A small self-supervised audio encoder (BEST-RQ), trained from scratch: activation elu.
Rows from block 13 of a small self-supervised audio encoder (BEST-RQ), named by matrix and row number. Each number is 128 + 32 x the weight over its row's rms, rounded and kept within 0 to 255. All counts start at 0. Numbers have three digits each. After the name is the row's rms in percent of the matrix's.
Before each channel's rows are labels from the 100 clips, of 14976, where the channel reaches its highest value: "loudest" is the band of the loudest frequency at the time of the peak. Only what is clearly more common there than usual is listed. The data: single notes of musical instruments (NSynth).
# conv: pointwise conv (model.blocks.13.conv.weight, 320x320x1), inputs 92-137

loudest: 500 to 1000 Hz; 2000 to 4000 Hz
conv.5 119:093160098144183080097144141126076058088120129140153096120134068119138153142098075100180119128150103160098138180145120068168136163100111173

loudest: 250 to 500 Hz
conv.125 099:143122118187118171176109078078096109131133119132127185097128104100099090119118133076101128138128188202137186115145138124154146143120118118

loudest: 500 to 1000 Hz; 1000 to 2000 Hz
conv.233 106:109093142172122134146110157065108077116110074124120131110105062128113154125139155140153123153169088116092134134125113118153180114125171148

loudest: 2000 to 4000 Hz; 1000 to 2000 Hz
conv.314 094:114145160076132145132154150143142100164100135115118180134141117148118204167156116135128107153131090065175145127076132124156189142081065151

loudest: 2000 to 4000 Hz
conv.313 120:080205164134162122129112121130129112156136055144144140200146150114110159160160111122140195167129121068085129099157112164091198201171128156

loudest: 250 to 500 Hz
conv.57 134:122121112108124159143161111119148134163110158069095107135156104071083141148148178149113117113132155139135091128119102158063184138218157115

loudest: 2000 to 4000 Hz
conv.269 113:125163090159152109113130110165098129132136141181121134109107147157170126096117071093108117171104089097147187094139149127162098124069116153

loudest: 500 to 1000 Hz
conv.28 104:089138167050174138130126100147134132107171109129135140098103127138117167146145151123131119134122116116121166113125126057133137145139134117

loudest: 2000 to 4000 Hz
conv.308 109:154178151133111159113117144155125113133177137158128121165179108104139184145132156096124087147188153082154126065177094118164098103125081099

loudest: 250 to 500 Hz
conv.268 133:176103159129146125154161101095114181137136096093093130173126157101162046141121153115146199123150112124134164105180112194074151071217146068

loudest: 2000 to 4000 Hz
conv.277 097:096117128127136134103132164139119137118135164125150165118140117122110109201130094116099136101116174096173158127035165145130186092126090132

loudest: 250 to 500 Hz
conv.131 108:107146136103092055142176187178106136112170072183092129125122065116088157128141132083144153106133104135110170097139070110129064116125128105

loudest: 500 to 1000 Hz
conv.60 142:075167127084132127149130154103130122084183103181115146115151085103110103131197092112107131118130165180117154152096110155176162150112138101

loudest: 2000 to 4000 Hz; 4000 to 8000 Hz
conv.130 102:082133152129172117150099147138132119132130075116118084174127124079141114093128077130143119130136116145128077110152079100195176146138117181

loudest: 250 to 500 Hz
conv.19 084:134136153162157100145105176195197094176131130132130138207123102129096102153093092161079154125107134170089170088173187050073123167099163154

loudest: 4000 to 8000 Hz; 2000 to 4000 Hz
conv.84 126:133171180166149072094107105132079092122141144148166153144137112150163133096075087109177141139118100157120149177183133099132112140105164180

loudest: 500 to 1000 Hz
conv.272 104:097173161195136120095093146132095103132143177108131138138098093134099172151147153161119144165085148189085122185121091124190131141135155113

loudest: 2000 to 4000 Hz
conv.140 091:100139127136180124153114091142133142125190148146149113126088158090124182074115125107120127148161109106136147197189146144149204180112156078

loudest: 2000 to 4000 Hz
conv.100 108:125160160126134141121117160170115168140099224147112089128039127111053155099142143123106142153166151088153154133193142132152105160087120115

loudest: 250 to 500 Hz
conv.185 097:192117183106067123132163104128156184142135119110103132139147186094132124093079119075113147134120099092196080109134130081045146054107152137

loudest: 2000 to 4000 Hz
conv.159 080:104148130168126046077132150148105127179167068153160088099057130132168162113096118088126046156149084136148173148114138107142091181129124130

loudest: 2000 to 4000 Hz
conv.74 114:175133119117140139130102100188090053132094099126161159135137132129113191118144140113073099142151129092078146115202125126182175146096160132

loudest: 500 to 1000 Hz; 1000 to 2000 Hz
conv.207 107:120139147211141165162103177154084148111200199124163170143122096142116100132155139137131126176157163179139162178105188080125144164124166154

loudest: 500 to 1000 Hz; 2000 to 4000 Hz
conv.155 155:093135152115145118120098130129148110066174146170136128110114129136096125112149104122147127115124125127127177168137141081160135124121091158

loudest: 4000 to 8000 Hz; 2000 to 4000 Hz
conv.121 102:087146116112154101165103179072152138148148055120165099096132061135068094120130055124176117139125106151114140147087113132152113144178114105

loudest: 2000 to 4000 Hz
conv.216 082:108095158098107105155158130156072112140133125104091112208132132122194090117139132172170116166119069112177126142139145153160075168110109128

loudest: 500 to 1000 Hz
conv.307 131:096196119114111141113137097177127108137141162113164154125222133116097175212184160113133125138170166180134145136147133141141103189130107142

loudest: 500 to 1000 Hz
conv.192 095:127186132111126098159081130146096191109126119104096071148157105085149143118165134095007161136154127172150176099132077113138188093136158117

loudest: 1000 to 2000 Hz
conv.151 116:075181143164158054141068125129090094141143177158104143109145117147143139124115109130176112130156086142121197155088138107193104115134111179

loudest: 250 to 500 Hz
conv.312 098:114086140069117124107076107118105176171199131130099143072093146048132109124084144112048187158183132134141113100103114197111157119145148128

loudest: 4000 to 8000 Hz; 2000 to 4000 Hz
conv.49 092:168162146135139103143125132136079170145138112080159138106124149118122131151159126154167125173137110131115149158096133119121141103163157099

loudest: 250 to 500 Hz
conv.95 113:161170183091095158187155120127158134108130143147151085113114068073125180127130160107145133179169141095197119066182084141083145136191097125

loudest: 4000 to 8000 Hz
conv.63 116:101165171232140083066075139156169072096113163175182105145103100181097110149141065107140095130162117120153150175106130077196161148124052156

loudest: 250 to 500 Hz
conv.248 095:105082149129105144189149118162141146076144117103117187136121115091079166125128113119183140161121138128101074143119091158120142093135156097

loudest: 500 to 1000 Hz
conv.139 092:106130127125144142148175149180188166091161115110069165120030124112153054114089114151087174088145095144126204142130089153097124114097124137

loudest: 2000 to 4000 Hz
conv.55 108:108155150134139135159159151126098109136129170103160144133125101161143096159115079088153092114156104168150153099100119090104111113134010085

loudest: 500 to 1000 Hz
conv.244 106:125136110119129069084121142111099109147115120134096107130177145131175121146128148111118087136181192139180167083145188108151109109094089104

loudest: 500 to 1000 Hz
conv.297 112:117147148121138116063136180168080070134143131219162123171140099182138114118147082102157157078097069170137206127115093109151123127076079188

loudest: 2000 to 4000 Hz
conv.315 115:157134120115136124147126113185129099124129175083165154166127100168093173154097104119171111156191176081164118101090140120127127151141012147

loudest: 250 to 500 Hz
conv.231 149:139110107080054188147144093170166150134123081099073135125168135071113145134151175126083207156168187132113096075124066179094180093157138099

loudest: 250 to 500 Hz; 500 to 1000 Hz
conv.13 095:077149154055129088114068156130113146118159131117089123164114085091105125120136089136148141156144136101208045131106082088092103103105131095