config = dict(
    dataset='single notes of musical instruments (NSynth)',
    train_examples=78125,
    n_mels=64,
    mask_prob=0.05,
    optimizer='soap',
    batch_size=64,
    adamw_weight_decay_other_params=0.01,
)
Rows from block 2 of a small self-supervised audio encoder (BEST-RQ), named by matrix and row number. Each number is 128 + 32 x the weight over its row's rms, rounded and kept within 0 to 255. All counts start at 0.
After each channel's rows are labels from the 100 clips, of 14976, where the channel reaches its highest value: "loudest band" is the band of the loudest frequency at the time of the peak; "responds to" is what is common among them. Only what is clearly more common there than usual is listed. The data: single notes of musical instruments (NSynth). In brackets: how many of the 100.
# conv: width-5 conv, dilation 2 (model.blocks.2.conv.weight, 320x320x5, each kernel summed), inputs 160-239

conv.263 [173 142  90 146 175  96 114  99 171 113  79 116 111 180  96 116 185 143 146 148 167 156 167 105 155 134 130 118  95 114 146 144 186  84 103 125 121 109 138 121 183 149 185 123 162 149 154 142 142 122  87 153 117 105 178 126 137 140  96 165 108 166 128 178 162 128  99 130 167  89 153 147  88 158 127 141 128 102 128 103]
loudest band: 250 to 500 Hz (71)
responds to: octave 4 (70); bass (68); source: synthetic (68)

conv.164 [130 151 115  80 106 113  94 115 120 185 133 105  66  89  89 166 143  99 196 106 134 107 183  88 128 174 114 114 146  80 112  94 134 140 197 168  97 107 122 175 113 131 115 149  99 142  95 126 121  90 109 149 159 156 145 177  92 115 179 102 165  70  79 119 126 129  99 109 140 132  87  81  82  92 118 120 177  92 134 176]
loudest band: 500 to 1000 Hz (32)
responds to: synthetic (62); bass (53)

conv.172 [159 145 101 138 114 157  65  78 118  79  54 113 150 123 174 100 127 118 105 140 119  81  66 151 126 138 135 147 126 125  91 130 151 111 130 203  93 136 104  94 121 209 133  74 185 176 140 140  96 109  77 145 125 110  82 126 155 139 120 197  97 143  71 126 137 163 112 135  64 141 106  94 135 142 111  73 108  93 114 122]
loudest band: 250 to 500 Hz (38)
responds to: synthetic (74); bass (71)

conv.287 [117  90 221 127  91 123 143 137 144 148 175 152 150 104  70 119  78 139 107 141 141  88 128 169  95  70 107 108 132  28 144 164 130 128 156 124 129 135  86  66 167 171 104  78 185 124 128 182 167 152 152 130 124 161 113 138 113 136 145 102 162 175  63 155 148 103 196 117  82 172 137 113 194  83 164 120 111 166 144  88]
loudest band: 2000 to 4000 Hz (43)
responds to: octave 7 (50); instrument family: guitar (32)

conv.229 [133 211 129  96 154 108 124 173 109 159 113 156 171 156  88 125 156 102 179 115 141  62 147 157 107  99 118  93 166 135 176 132 129 128  91  39 120 106 142 146  86 157 103 149 115 157 147 171  85 127 117 129  91 158  95 125  68 134 149 111 120  96 108 153 121 101  98 109 162 156 176 183 153 113 147 171 155 182  92 126]
loudest band: 2000 to 4000 Hz (45)
responds to: octave 7 (50); pitch class G (28)

conv.213 [142 126 113 190 164 125  87 112 121 102  86  67  94 168 141 154 132 100 111  98 115 155  87  50 132 221 132 136  78 114 107  72 103 150  89 195 131 132 139 103 139 104 102 184 186 143  97 128 126 143 154 130 150 121 135 132 151 144 184 177 166 108 216 123 150  96 164 110 110 159 133 145 137 103 115 106 158  97 180 103]
loudest band: 500 to 1000 Hz (56)
responds to: octave 5 (85); pitch class A (57); note: A5 (54)

conv.167 [165  85  78  50  85  94 116 123 163 141  98  99 111 165 169 122 154 136 110 101 122 149 130 189 111 135 110 111 118  33 143 148 125 156  87 124 144 172 172 152 115 127 135 128 129 185  86 172 147 174 116 110  82 106 158 104 185 116 139  87 136  99 109  93 211 145 120 136 123  80  73 165  99 102 122 148 156 135  49 125]
loudest band: 500 to 1000 Hz (32)
responds to: brass (27)

conv.43 [ 74 107  75 114 136 122  92 127 150 111  90 185 117 178 110 138 151 192 109 184 133  83 167 198 108 128 118 141 134 132 135  83 162 156 162 131 110 132 103 170 122 182 141 147 126 117 101 166 155 134 114 122 116 102 111 144 159 116 108  55 149 166 143 145 164 116 135 187  92 132 112 158 113 145 143 176 122 140 133 122]
loudest band: 250 to 500 Hz (66)
responds to: electronic (65); keyboard (35)

conv.185 [114 203 113  89 146 166 105 142 154 145 148 181 141 126 147 141 190 165 167  95 136  77 145 157  86  82 128 130 144 168 118 154 123 148 126 146  68 118 131  91  90 140 187 108 129 113 145 205 110 129 135 111 129 105 151 139 105 150 100  90 136 185 149 197  98 160 127 202 170  90 156 181  76 115 126 176 129  93 114 131]
loudest band: 250 to 500 Hz (85)
responds to: octave 4 (81); mallet (39)

conv.292 [ 95 148 145 203 154 102 157  86 177 103  96 150  80  97 164 163 113 139 143 161 126 135  93 166 152  61 190 157 100 140 136 132 177 159 202 140 120 162  71 101 173 140  88 127 179  72 145 123 163 128 193 109 150  79 142  92 147 111 107 103 156 166 173  92 131 108 169 117 114 116 132 114 138 105 107 132  81 128 181  89]
loudest band: 250 to 500 Hz (39)
responds to: octave 4 (52)

conv.261 [145 171 165 160 149 106 159 124 138 174 156 117  69 138 154 109 144 123 131  92 157 121 131 102 126 137  99 168 141 155 153  53 129 121  51  98 141 121 157 152 118 166 134 171 166 206 167 158 133 125 121 173 139 137 129 126 121 167 131 111 154 147 130 152 132 147 113 167 147 134 142 132 140 146 145 156 178 128 100 114]
loudest band: 500 to 1000 Hz (39)
responds to: octave 5 (37); octave 7 (25)

conv.303 [151 122 154 101  97 194 121 140  55  99 172 183 142  78 191 185 137 144 140  96 162 160  82 123 144 110 150 161 109  98  96 148  94  81 144 166 117 104 114 137  99 114 172 108 129 107 159 156 135 162 137 159  90 136  78 116 167 155 168 188 132 117 121 137 114 155  92 175 133 131 133 101 124 127 123 127 127  95 139 105]
loudest band: 500 to 1000 Hz (36)
responds to: bass (46); mallet (27)

conv.197 [138 119 144 124 117 124 116 100 138 178 155  95 151 143  92 164 101 157 198 164 153 100 178 162 156  94 107 184 149 163  73 171 138 153 200 190 148 117 137 155 138 133 163  65 113 134 172 135 144  93 127 117 140 159 118 155 174  80 112 118 148  94 109 127 129 115 121 129 147 144 133 106 145 147 115 105  83 161 162  79]
loudest band: 2000 to 4000 Hz (57)
responds to: octave 7 (68); pitch class C# (35); note: C#7 (32)

conv.82 [ 79 162  74 142 115 159  91 136 161 134 108 137 142 160 176 130 165 157 104 159 119  93 152 140 106 136 177 203 160 173 129 139 152 123 166 140 129 132 135 141 112 173 176 148 121  94 157 141 107 113 169 123 135 121  98 199 153 105 140  74 180 126 143 178 164 110 159 193 174  97 176  86 139 125 149 200 154 120 164 161]
loudest band: 250 to 500 Hz (68)
responds to: octave 4 (53)

conv.36 [ 77 110 156  78 152 128 133 170 109 129 167 144 109  91 178 116 113 109  93 114  87 188 101 122 127 170 182 128 118 142 149 148  71 136 137  91 112  63 143 115  92 103 142  86 163  78 141  92 104 153 159 143 119 125 116 134 121 172 116 121 192 145 192  73 126 122 128 126 149  75 120 137 170 164 195  93 145 130  96 138]
loudest band: 500 to 1000 Hz (30)
responds to: octave 5 (35); pitch class D# (29)

conv.293 [100  73 155 165 120 118 190 117 140 121 161 199 112 117 104 202  84 118 186 159 119 101 114 120 152  81 120 127 172  75  85 151 145  97 201 147 126 106  54  88 165 147  99 134 131  87 164 151 207 150 168 124 141 194 147 121 157 178 122 105 194 109 195 151 196 146 145 144  84 187 166  76 173 133 153 125 102 146 201 104]
loudest band: 2000 to 4000 Hz (39)
responds to: octave 7 (47); guitar (40)

conv.199 [ 84 156 137 107 128 140 127 154 132 108  97 103 152 171 217  87 120 107 128 124  84  97 114 191 132 185 134 124  98 204 115 117 101 126 120 152 120 152 123 104  70  96 134  96 181 141 164  96  76 109 143 148 124  91 116 108  85 105 157 110 120 177 138 165 193 166 186 119  82 188  94 129 131  77 117 164 100 160 160  74]
loudest band: 250 to 500 Hz (44)
responds to: octave 4 (38)

conv.188 [163 152 120  98  90 104 167 114  75 156 150  81 128  95  63  93 162 150 153  72 102 107 155  98 101 135  97  88 138 147 109  68 126  59  85  74 148  75 179 173 133 147 146 131 137 145 114 157 123 125 116 110 122 170 138 135  84 128  88 168  97  94  59 172 115 138 114  80 136 161 131 208 109 151  76 118 151  89 114 131]
loudest band: 2000 to 4000 Hz (37)
responds to: synthetic (64); instrument family: bass (50); octave 7 (42)

conv.309 [139  85 132 123 151 157  98 109 122 122  57 153 133 238  82  96 124 110 126  87 158 122 134 119 210 114  77  56 104 128 149 160  76 108 133 100 168 131 154 187  79 140 137 115 138 168 147 124  86 127  96 116 143  97 112 135 174  98 187 169  95  83 155 145 112 164  62 105 163 168 111  96 100 130  82  92 192 117 124 131]
loudest band: 500 to 1000 Hz (41)
responds to: octave 5 (43); pitch class A (37); note: A5 (25)

conv.171 [158 107 147 114 191 111 123 105 135 121 147  93  92 139 136  90 189 159 177 102 117 193 164  84 145 144 139 103 130 166 120  79 151 151  78 108 168 154 119 120 104 121 139 164 153 193 169 163  95 123 104 156 162 113 142 116  86 102 156 135  51 175  93 116 128 109 117 110  98 172 155 131 125  95 128 139 196 135 127 116]
loudest band: 500 to 1000 Hz (32)
responds to: octave 5 (36); octave 7 (25)

conv.218 [173 156  78 126 173 100 109  69 132  95 106  86 118 103 143 104 155 114 116  99  81 131 107 151 109 163 158 165 122 142 171 157 133 122 159 147 157 139 103  90 146  86 115 110 153 144 106  70  58 110 109  83 161  75 139 127  98 132 160 131 111 133 140 124  98  75 198 108 137  99 131 101  89 117  38  98 168 119 146 107]
loudest band: 250 to 500 Hz (49)
responds to: octave 4 (54)

conv.112 [141 141 118 124 116  45 119 123  86 180 131  76 120 132 133 151 126 140 116 143 170 115 168 136  84 139 105 134 207 132 114 137 207 132 120 159 159 146 157 141 127 109 136 112 145 110 104 143 148 145 102 125 122 142 114 157 112 127 109  60 201 131  90  82 129 137 154 126 113 120  76  71 137 134 117 143  93 132  53 119]
loudest band: 2000 to 4000 Hz (59)
responds to: octave 7 (59); pitch class G# (41); note: G#7 (31)

conv.194 [132 142 131 126 160  88 143 131 176 134  74 124 147 114 156 159 166 100 128 122 160 163 103 168 119 189 143 109 160 107 155  56 137 134 121 181 156  87 132 126 142 109 117 132 140 126 116  49 124 104 139 107 169 113 132  92 124 192 127 158 102 112  71 107 150  99 106 153 126 128 169 129 152 139 157  82 150 109 165 137]
loudest band: 500 to 1000 Hz (53)
responds to: octave 5 (53)

conv.113 [125 176 137 140 188 102 169 118 180 155  95 148 134 170 118 121 197  76 132 119 113 150 114 136 173 122 171 164 128 152 194 126 148 163 115  88 100 131 142 128 150 148 146 133 127 127 174 150 110  76 131 109 144 116 136 159 120 175 161 155 142 144 143 123 143 135 193 161 165 127  77 193 138 146 150 191 126 134 146 150]
loudest band: 500 to 1000 Hz (62)
responds to: octave 5 (57); pitch class G (45)

conv.0 [ 88 104 100 114 114 134 158 112 166 117  69  65  78 195 137 131 174 135 164 103 138 161 140  98 161  83 124 130 128 148 116 109 142  83 168  88 122 174  79 148 147 225  97 187 120 102 185 175 155 143 120 128 125 140 136 113 152 145 135 129 170 218  99 171 157 153 186 124 105 127 111 143 152 116 134 153 117 148 131 102]
loudest band: 2000 to 4000 Hz (34)
responds to: octave 7 (44)

conv.16 [182 157 125 140 117 164 217  78 152 144 160  99  78  96 118 108 179 146  85 130  99 171  93 110 170 176 131 141 153  92 105 105 132 139 116 118 158 161 120 116 130 168 111 119 172 108 162  69 156 162 123 110 191 104 193  79  87 165 130 118 132 105 105 100 176 140 103  90  82 168 111 102 145 163 152 144 108 159 127 146]
loudest band: 2000 to 4000 Hz (63)
responds to: octave 7 (66); mallet (36); note: G7 (26)

conv.12 [ 73 122  81 164 118 142 177 118  90 132 135 158 108 156 178 166  80 163 114 133 124 133 153 195  91 115 174 148 107 174  69 107 126 134 178 128 117 147 122 136 108  83 128 122 139 167 137  95 146 159 162  85 126 176 131 157 166 103  74 112 170 117 191 162 106 149 155 116 135 115 152  76 104  95 118 168 118 112 184 126]
loudest band: 250 to 500 Hz (49)
responds to: octave 4 (61); pitch class A# (27)