{"train_examples": 78125, "input": "log_mel", "mask_prob": 0.05, "norm": "groupnorm", "activation": "elu", "weight_standardization": false, "eps": 1e-08, "max_precond_dim": 512, "one_sided": true, "batch_size": 64}
Rows from block 2 of a small self-supervised audio encoder (BEST-RQ), named by matrix and row number. Each number is 200 + 40 x the weight over its row's rms, rounded and kept within 0 to 999. All counts start at 0.
After each channel's rows are labels from the 100 clips, of 14976, where the channel reaches its highest value: "loudest band" is the band of the loudest frequency at the time of the peak; "top examples" is what is common among them. Only what is clearly more common there than usual is listed. The data: single notes of musical instruments (NSynth).
# conv: width-5 conv, dilation 2 (model.blocks.2.conv.weight, 320x320x5, each kernel summed), inputs 0-79

conv.215,172,221,257,240,244,203,184,239,150,183,132,180,266,225,167,159,199,223,273,184,224,203,188,252,185,165,249,179,225,231,204,211,198,227,183,218,203,237,261,182,153,168,242,190,170,150,186,128,166,211,257,168,167,153,173,240,161,196,183,212,159,179,201,190,237,168,175,121,156,204,249,150,236,202,191,111,220,268,183,203
loudest band: 1000 to 2000 Hz
top examples: octave 6; instrument family: keyboard; pitch class F

conv.113,260,142,259,152,246,170,184,209,232,177,236,219,183,166,205,223,190,220,198,129,173,219,238,219,179,225,206,282,253,228,265,248,227,212,225,219,195,204,233,218,217,230,190,232,220,280,169,200,186,204,205,176,193,236,216,123,216,193,189,264,261,237,157,280,229,187,246,153,163,188,207,223,238,169,224,199,155,258,257,204
loudest band: 500 to 1000 Hz
top examples: octave 5; pitch class G

conv.316,163,216,268,188,248,213,184,204,217,94,198,153,199,175,266,177,151,211,214,144,232,205,245,246,151,242,168,191,244,262,172,235,112,212,194,277,246,275,214,218,192,220,255,279,183,188,266,173,151,190,216,181,153,205,159,215,217,177,227,173,247,189,267,229,249,178,188,131,155,206,212,237,184,224,238,167,177,178,181,207
loudest band: 250 to 500 Hz
top examples: octave 2

conv.229,270,244,146,237,205,217,222,250,151,208,204,170,230,226,239,156,164,115,263,209,208,211,161,177,232,177,172,224,198,125,129,185,185,162,259,248,208,205,179,209,163,187,190,182,181,177,287,213,201,203,253,273,179,199,166,152,183,253,149,267,184,139,192,245,174,154,195,184,188,162,150,225,103,235,200,201,229,170,167,168
loudest band: 2000 to 4000 Hz
top examples: octave 7; pitch class G

conv.247,230,149,239,218,301,210,124,261,170,188,219,179,239,262,207,298,201,281,254,121,212,270,242,243,227,223,306,193,217,232,206,230,156,167,236,167,221,133,238,127,133,206,223,159,197,165,226,195,255,243,218,210,120,203,126,216,136,189,202,199,213,248,210,230,198,216,213,103,149,166,218,217,166,231,165,214,218,225,237,227
loudest band: 250 to 500 Hz
top examples: octave 4

conv.109,189,212,210,242,162,223,263,178,199,124,227,217,210,209,157,219,230,219,131,196,165,200,234,112,129,125,147,217,266,216,172,190,184,195,230,121,205,233,260,177,216,164,221,192,185,182,207,219,147,103,167,205,172,201,201,219,236,140,245,196,244,287,200,274,240,223,269,181,231,222,181,229,204,141,156,243,215,219,270,198
loudest band: 500 to 1000 Hz
top examples: octave 4

conv.117,176,232,164,225,177,245,211,178,165,259,204,228,210,155,165,225,257,230,171,222,271,166,244,218,157,165,138,150,180,205,146,154,207,211,198,239,134,199,181,231,184,133,145,209,201,161,225,106,153,177,186,245,230,273,168,250,238,195,210,186,174,202,163,201,210,232,238,181,204,201,134,145,183,253,185,246,178,217,189,212
loudest band: 2000 to 4000 Hz
top examples: guitar; octave 7

conv.171,167,233,293,200,234,223,246,210,193,208,254,253,166,191,190,141,146,180,220,155,240,214,222,219,254,167,140,174,219,232,222,161,191,205,175,235,270,215,191,251,237,167,163,249,162,180,189,217,210,198,241,198,167,185,181,136,237,170,248,169,255,161,176,237,254,179,255,159,181,160,188,229,173,238,160,299,216,172,187,127
loudest band: 500 to 1000 Hz
top examples: octave 5; octave 7

conv.293,241,212,170,180,158,203,203,214,183,244,266,222,208,216,152,168,232,257,133,284,287,187,243,158,152,211,175,276,216,209,191,227,230,197,229,189,189,222,155,226,285,233,125,194,239,184,182,177,194,198,131,204,242,268,241,257,257,155,260,150,155,220,144,197,211,256,242,224,242,182,191,198,175,188,166,166,133,220,180,203
loudest band: 2000 to 4000 Hz
top examples: octave 7; guitar

conv.112,231,230,155,205,202,222,252,239,138,184,274,164,178,273,214,213,177,244,152,155,239,248,243,213,173,242,232,222,134,235,168,267,195,214,267,136,166,187,172,141,165,266,184,142,245,176,221,129,179,198,148,232,273,229,143,164,173,228,247,121,143,186,172,197,140,227,230,229,199,206,212,171,92,221,187,189,152,184,117,210
loudest band: 2000 to 4000 Hz
top examples: octave 7; pitch class G#; note: G#7

conv.309,157,177,235,200,235,150,133,87,244,200,135,199,180,214,217,222,197,237,230,161,172,193,145,254,175,181,182,137,233,228,192,215,207,228,211,237,176,187,188,209,184,230,221,217,234,226,196,250,224,227,255,167,192,189,267,211,144,226,156,260,188,175,219,211,264,155,145,201,167,224,178,212,178,238,206,156,225,175,244,164
loudest band: 500 to 1000 Hz
top examples: octave 5; pitch class A; note: A5

conv.23,196,223,192,163,227,211,249,255,131,201,181,217,251,96,210,134,207,206,207,252,211,261,174,238,162,208,250,169,224,129,224,283,179,251,210,177,164,179,196,203,178,183,181,186,228,202,168,244,228,259,146,194,230,187,213,184,241,178,227,240,161,154,213,237,188,232,213,238,211,170,249,177,160,256,160,148,241,146,191,208
loudest band: 2000 to 4000 Hz
top examples: octave 7; mallet

conv.254,141,156,179,275,144,187,250,167,224,213,210,239,219,265,160,208,224,207,185,208,170,258,156,241,204,223,161,220,195,195,241,159,168,223,199,171,187,206,233,183,243,317,176,202,220,280,196,146,228,236,194,250,279,205,152,209,165,208,191,127,187,99,227,211,229,261,211,196,244,237,151,224,182,222,233,143,234,206,195,204
loudest band: 1000 to 2000 Hz
top examples: octave 6; mallet

conv.121,229,247,185,190,177,223,218,211,219,195,216,165,201,179,174,252,193,176,193,230,216,214,241,188,164,168,260,188,159,248,215,283,229,195,288,196,221,208,175,212,196,288,204,171,238,255,174,225,227,273,254,207,246,156,241,182,178,225,182,191,167,197,260,233,254,136,137,151,193,214,146,244,146,256,236,235,172,289,118,193
loudest band: 250 to 500 Hz
top examples: octave 4; pitch class F#; note: F#4

conv.218,190,161,224,153,200,277,205,208,199,68,178,238,176,217,185,212,120,184,234,162,174,153,191,179,98,185,180,232,240,182,261,260,242,243,191,202,242,214,259,196,183,247,221,214,198,149,202,164,152,215,243,174,102,160,213,129,180,248,192,241,216,197,233,240,255,168,186,120,198,142,196,220,232,243,219,240,182,177,169,121
loudest band: 250 to 500 Hz
top examples: octave 4

conv.77,188,159,280,199,192,127,167,243,253,193,167,134,232,176,207,279,184,171,245,195,161,217,219,218,190,292,135,187,256,253,192,155,215,213,212,191,255,99,249,154,194,240,223,211,279,195,212,167,247,249,243,190,172,200,118,139,179,183,179,160,197,187,244,251,256,216,115,148,186,219,199,160,162,174,220,211,196,235,211,141
loudest band: 250 to 500 Hz
top examples: octave 1

conv.261,225,192,227,161,248,242,300,248,227,221,205,206,165,187,101,118,202,185,179,235,164,268,253,194,188,123,203,265,183,154,203,240,250,183,219,233,193,170,282,174,170,261,236,169,205,274,227,119,149,189,186,209,184,171,168,215,196,202,231,263,220,223,244,250,173,228,235,203,243,203,239,266,257,261,190,202,240,206,238,211
loudest band: 500 to 1000 Hz
top examples: octave 5; octave 7

conv.20,247,245,172,212,194,162,148,233,194,222,248,173,151,228,109,251,207,214,215,187,246,198,220,187,134,197,236,192,157,230,186,252,243,150,211,240,222,240,175,201,227,301,167,147,267,117,225,172,150,192,144,211,141,193,249,158,157,179,224,229,176,214,118,195,100,216,189,193,173,203,181,135,157,184,204,266,185,185,188,252
loudest band: 2000 to 4000 Hz
top examples: octave 7; mallet

conv.166,231,174,201,178,162,251,195,195,213,183,252,181,134,236,194,202,176,172,185,185,300,222,259,114,176,177,169,212,193,160,128,151,102,231,197,199,203,198,227,207,183,165,244,194,179,145,274,192,261,219,206,200,239,176,136,208,228,195,233,243,170,213,267,287,218,210,220,209,227,233,192,208,200,279,161,244,279,142,159,176
loudest band: 2000 to 4000 Hz
top examples: bass; octave 7

conv.230,170,204,206,199,167,213,216,203,144,180,197,242,212,191,198,223,199,253,126,253,200,152,257,198,172,200,188,256,188,251,271,163,216,152,170,147,147,205,241,183,224,168,236,187,229,207,178,178,197,201,138,236,198,211,169,220,217,179,202,143,184,283,270,217,188,208,259,211,181,231,240,151,231,148,155,196,169,243,167,240
loudest band: 250 to 500 Hz
top examples: octave 3

conv.35,168,283,268,246,172,184,226,224,300,240,224,183,244,233,265,198,190,175,201,206,185,215,195,255,143,181,158,134,180,210,164,219,153,240,201,217,216,238,159,235,192,178,218,150,169,110,187,134,200,183,252,169,212,224,166,141,228,216,252,209,206,205,164,256,239,206,231,224,205,258,220,201,188,227,193,229,241,134,174,226
loudest band: 2000 to 4000 Hz
top examples: octave 7; synthetic; instrument family: bass

conv.180,146,216,299,221,192,182,213,131,229,154,149,262,157,204,168,183,150,265,265,196,151,222,193,232,184,226,205,174,273,192,184,199,247,270,180,278,254,216,167,237,190,274,171,290,207,187,223,183,206,154,248,224,209,170,312,193,246,204,178,207,290,164,200,184,194,211,201,278,273,186,224,233,240,193,207,172,217,127,240,206
loudest band: 500 to 1000 Hz
top examples: source: acoustic; octave 3; brass

conv.47,305,218,102,176,231,278,257,248,215,185,227,140,176,257,146,180,216,192,220,239,191,266,192,162,148,220,204,328,218,194,154,197,256,207,157,162,251,187,123,182,190,199,160,213,221,307,270,156,194,215,153,145,141,226,177,201,222,233,199,168,112,165,158,243,193,166,211,210,148,208,232,212,198,178,185,196,221,209,191,199
loudest band: 250 to 500 Hz
top examples: bass

conv.312,227,243,238,115,215,245,189,211,242,152,261,200,151,206,207,205,211,175,215,135,135,257,230,180,209,214,292,205,222,206,194,247,153,217,258,187,217,156,188,166,214,236,200,211,246,242,219,172,228,217,233,305,178,133,161,186,215,292,210,222,239,229,178,251,227,216,169,212,144,303,155,215,180,233,259,186,223,184,160,199
loudest band: 250 to 500 Hz
top examples: bass; octave 3

conv.88,234,180,201,201,232,130,281,136,214,186,150,209,176,267,146,159,216,215,136,236,196,266,207,148,224,192,216,191,243,146,160,231,227,254,262,227,230,184,157,160,241,188,171,206,208,235,172,209,247,196,237,236,161,157,217,235,230,230,257,284,207,190,191,205,143,177,194,210,129,261,176,197,171,203,243,129,161,210,210,179
loudest band: 2000 to 4000 Hz
top examples: octave 7

conv.231,201,316,246,236,171,208,223,131,222,221,162,215,191,189,186,272,170,254,142,215,157,184,164,218,223,186,159,186,253,206,175,167,270,191,153,240,187,209,201,193,222,132,227,210,210,176,165,211,237,176,227,207,243,223,201,178,225,201,195,123,204,204,187,120,128,237,150,230,237,218,193,174,218,175,189,163,132,222,220,222
loudest band: 250 to 500 Hz
top examples: octave 3; pitch class D

conv.2,302,223,190,201,139,193,208,194,242,206,261,164,179,274,231,166,184,136,215,213,201,197,264,236,212,206,215,249,162,176,223,171,170,129,220,147,192,190,306,170,184,126,253,250,237,186,156,243,175,166,184,196,112,165,258,204,225,170,232,281,177,265,157,228,180,225,222,195,254,212,268,148,338,184,209,206,198,159,191,169
loudest band: 500 to 1000 Hz
top examples: bass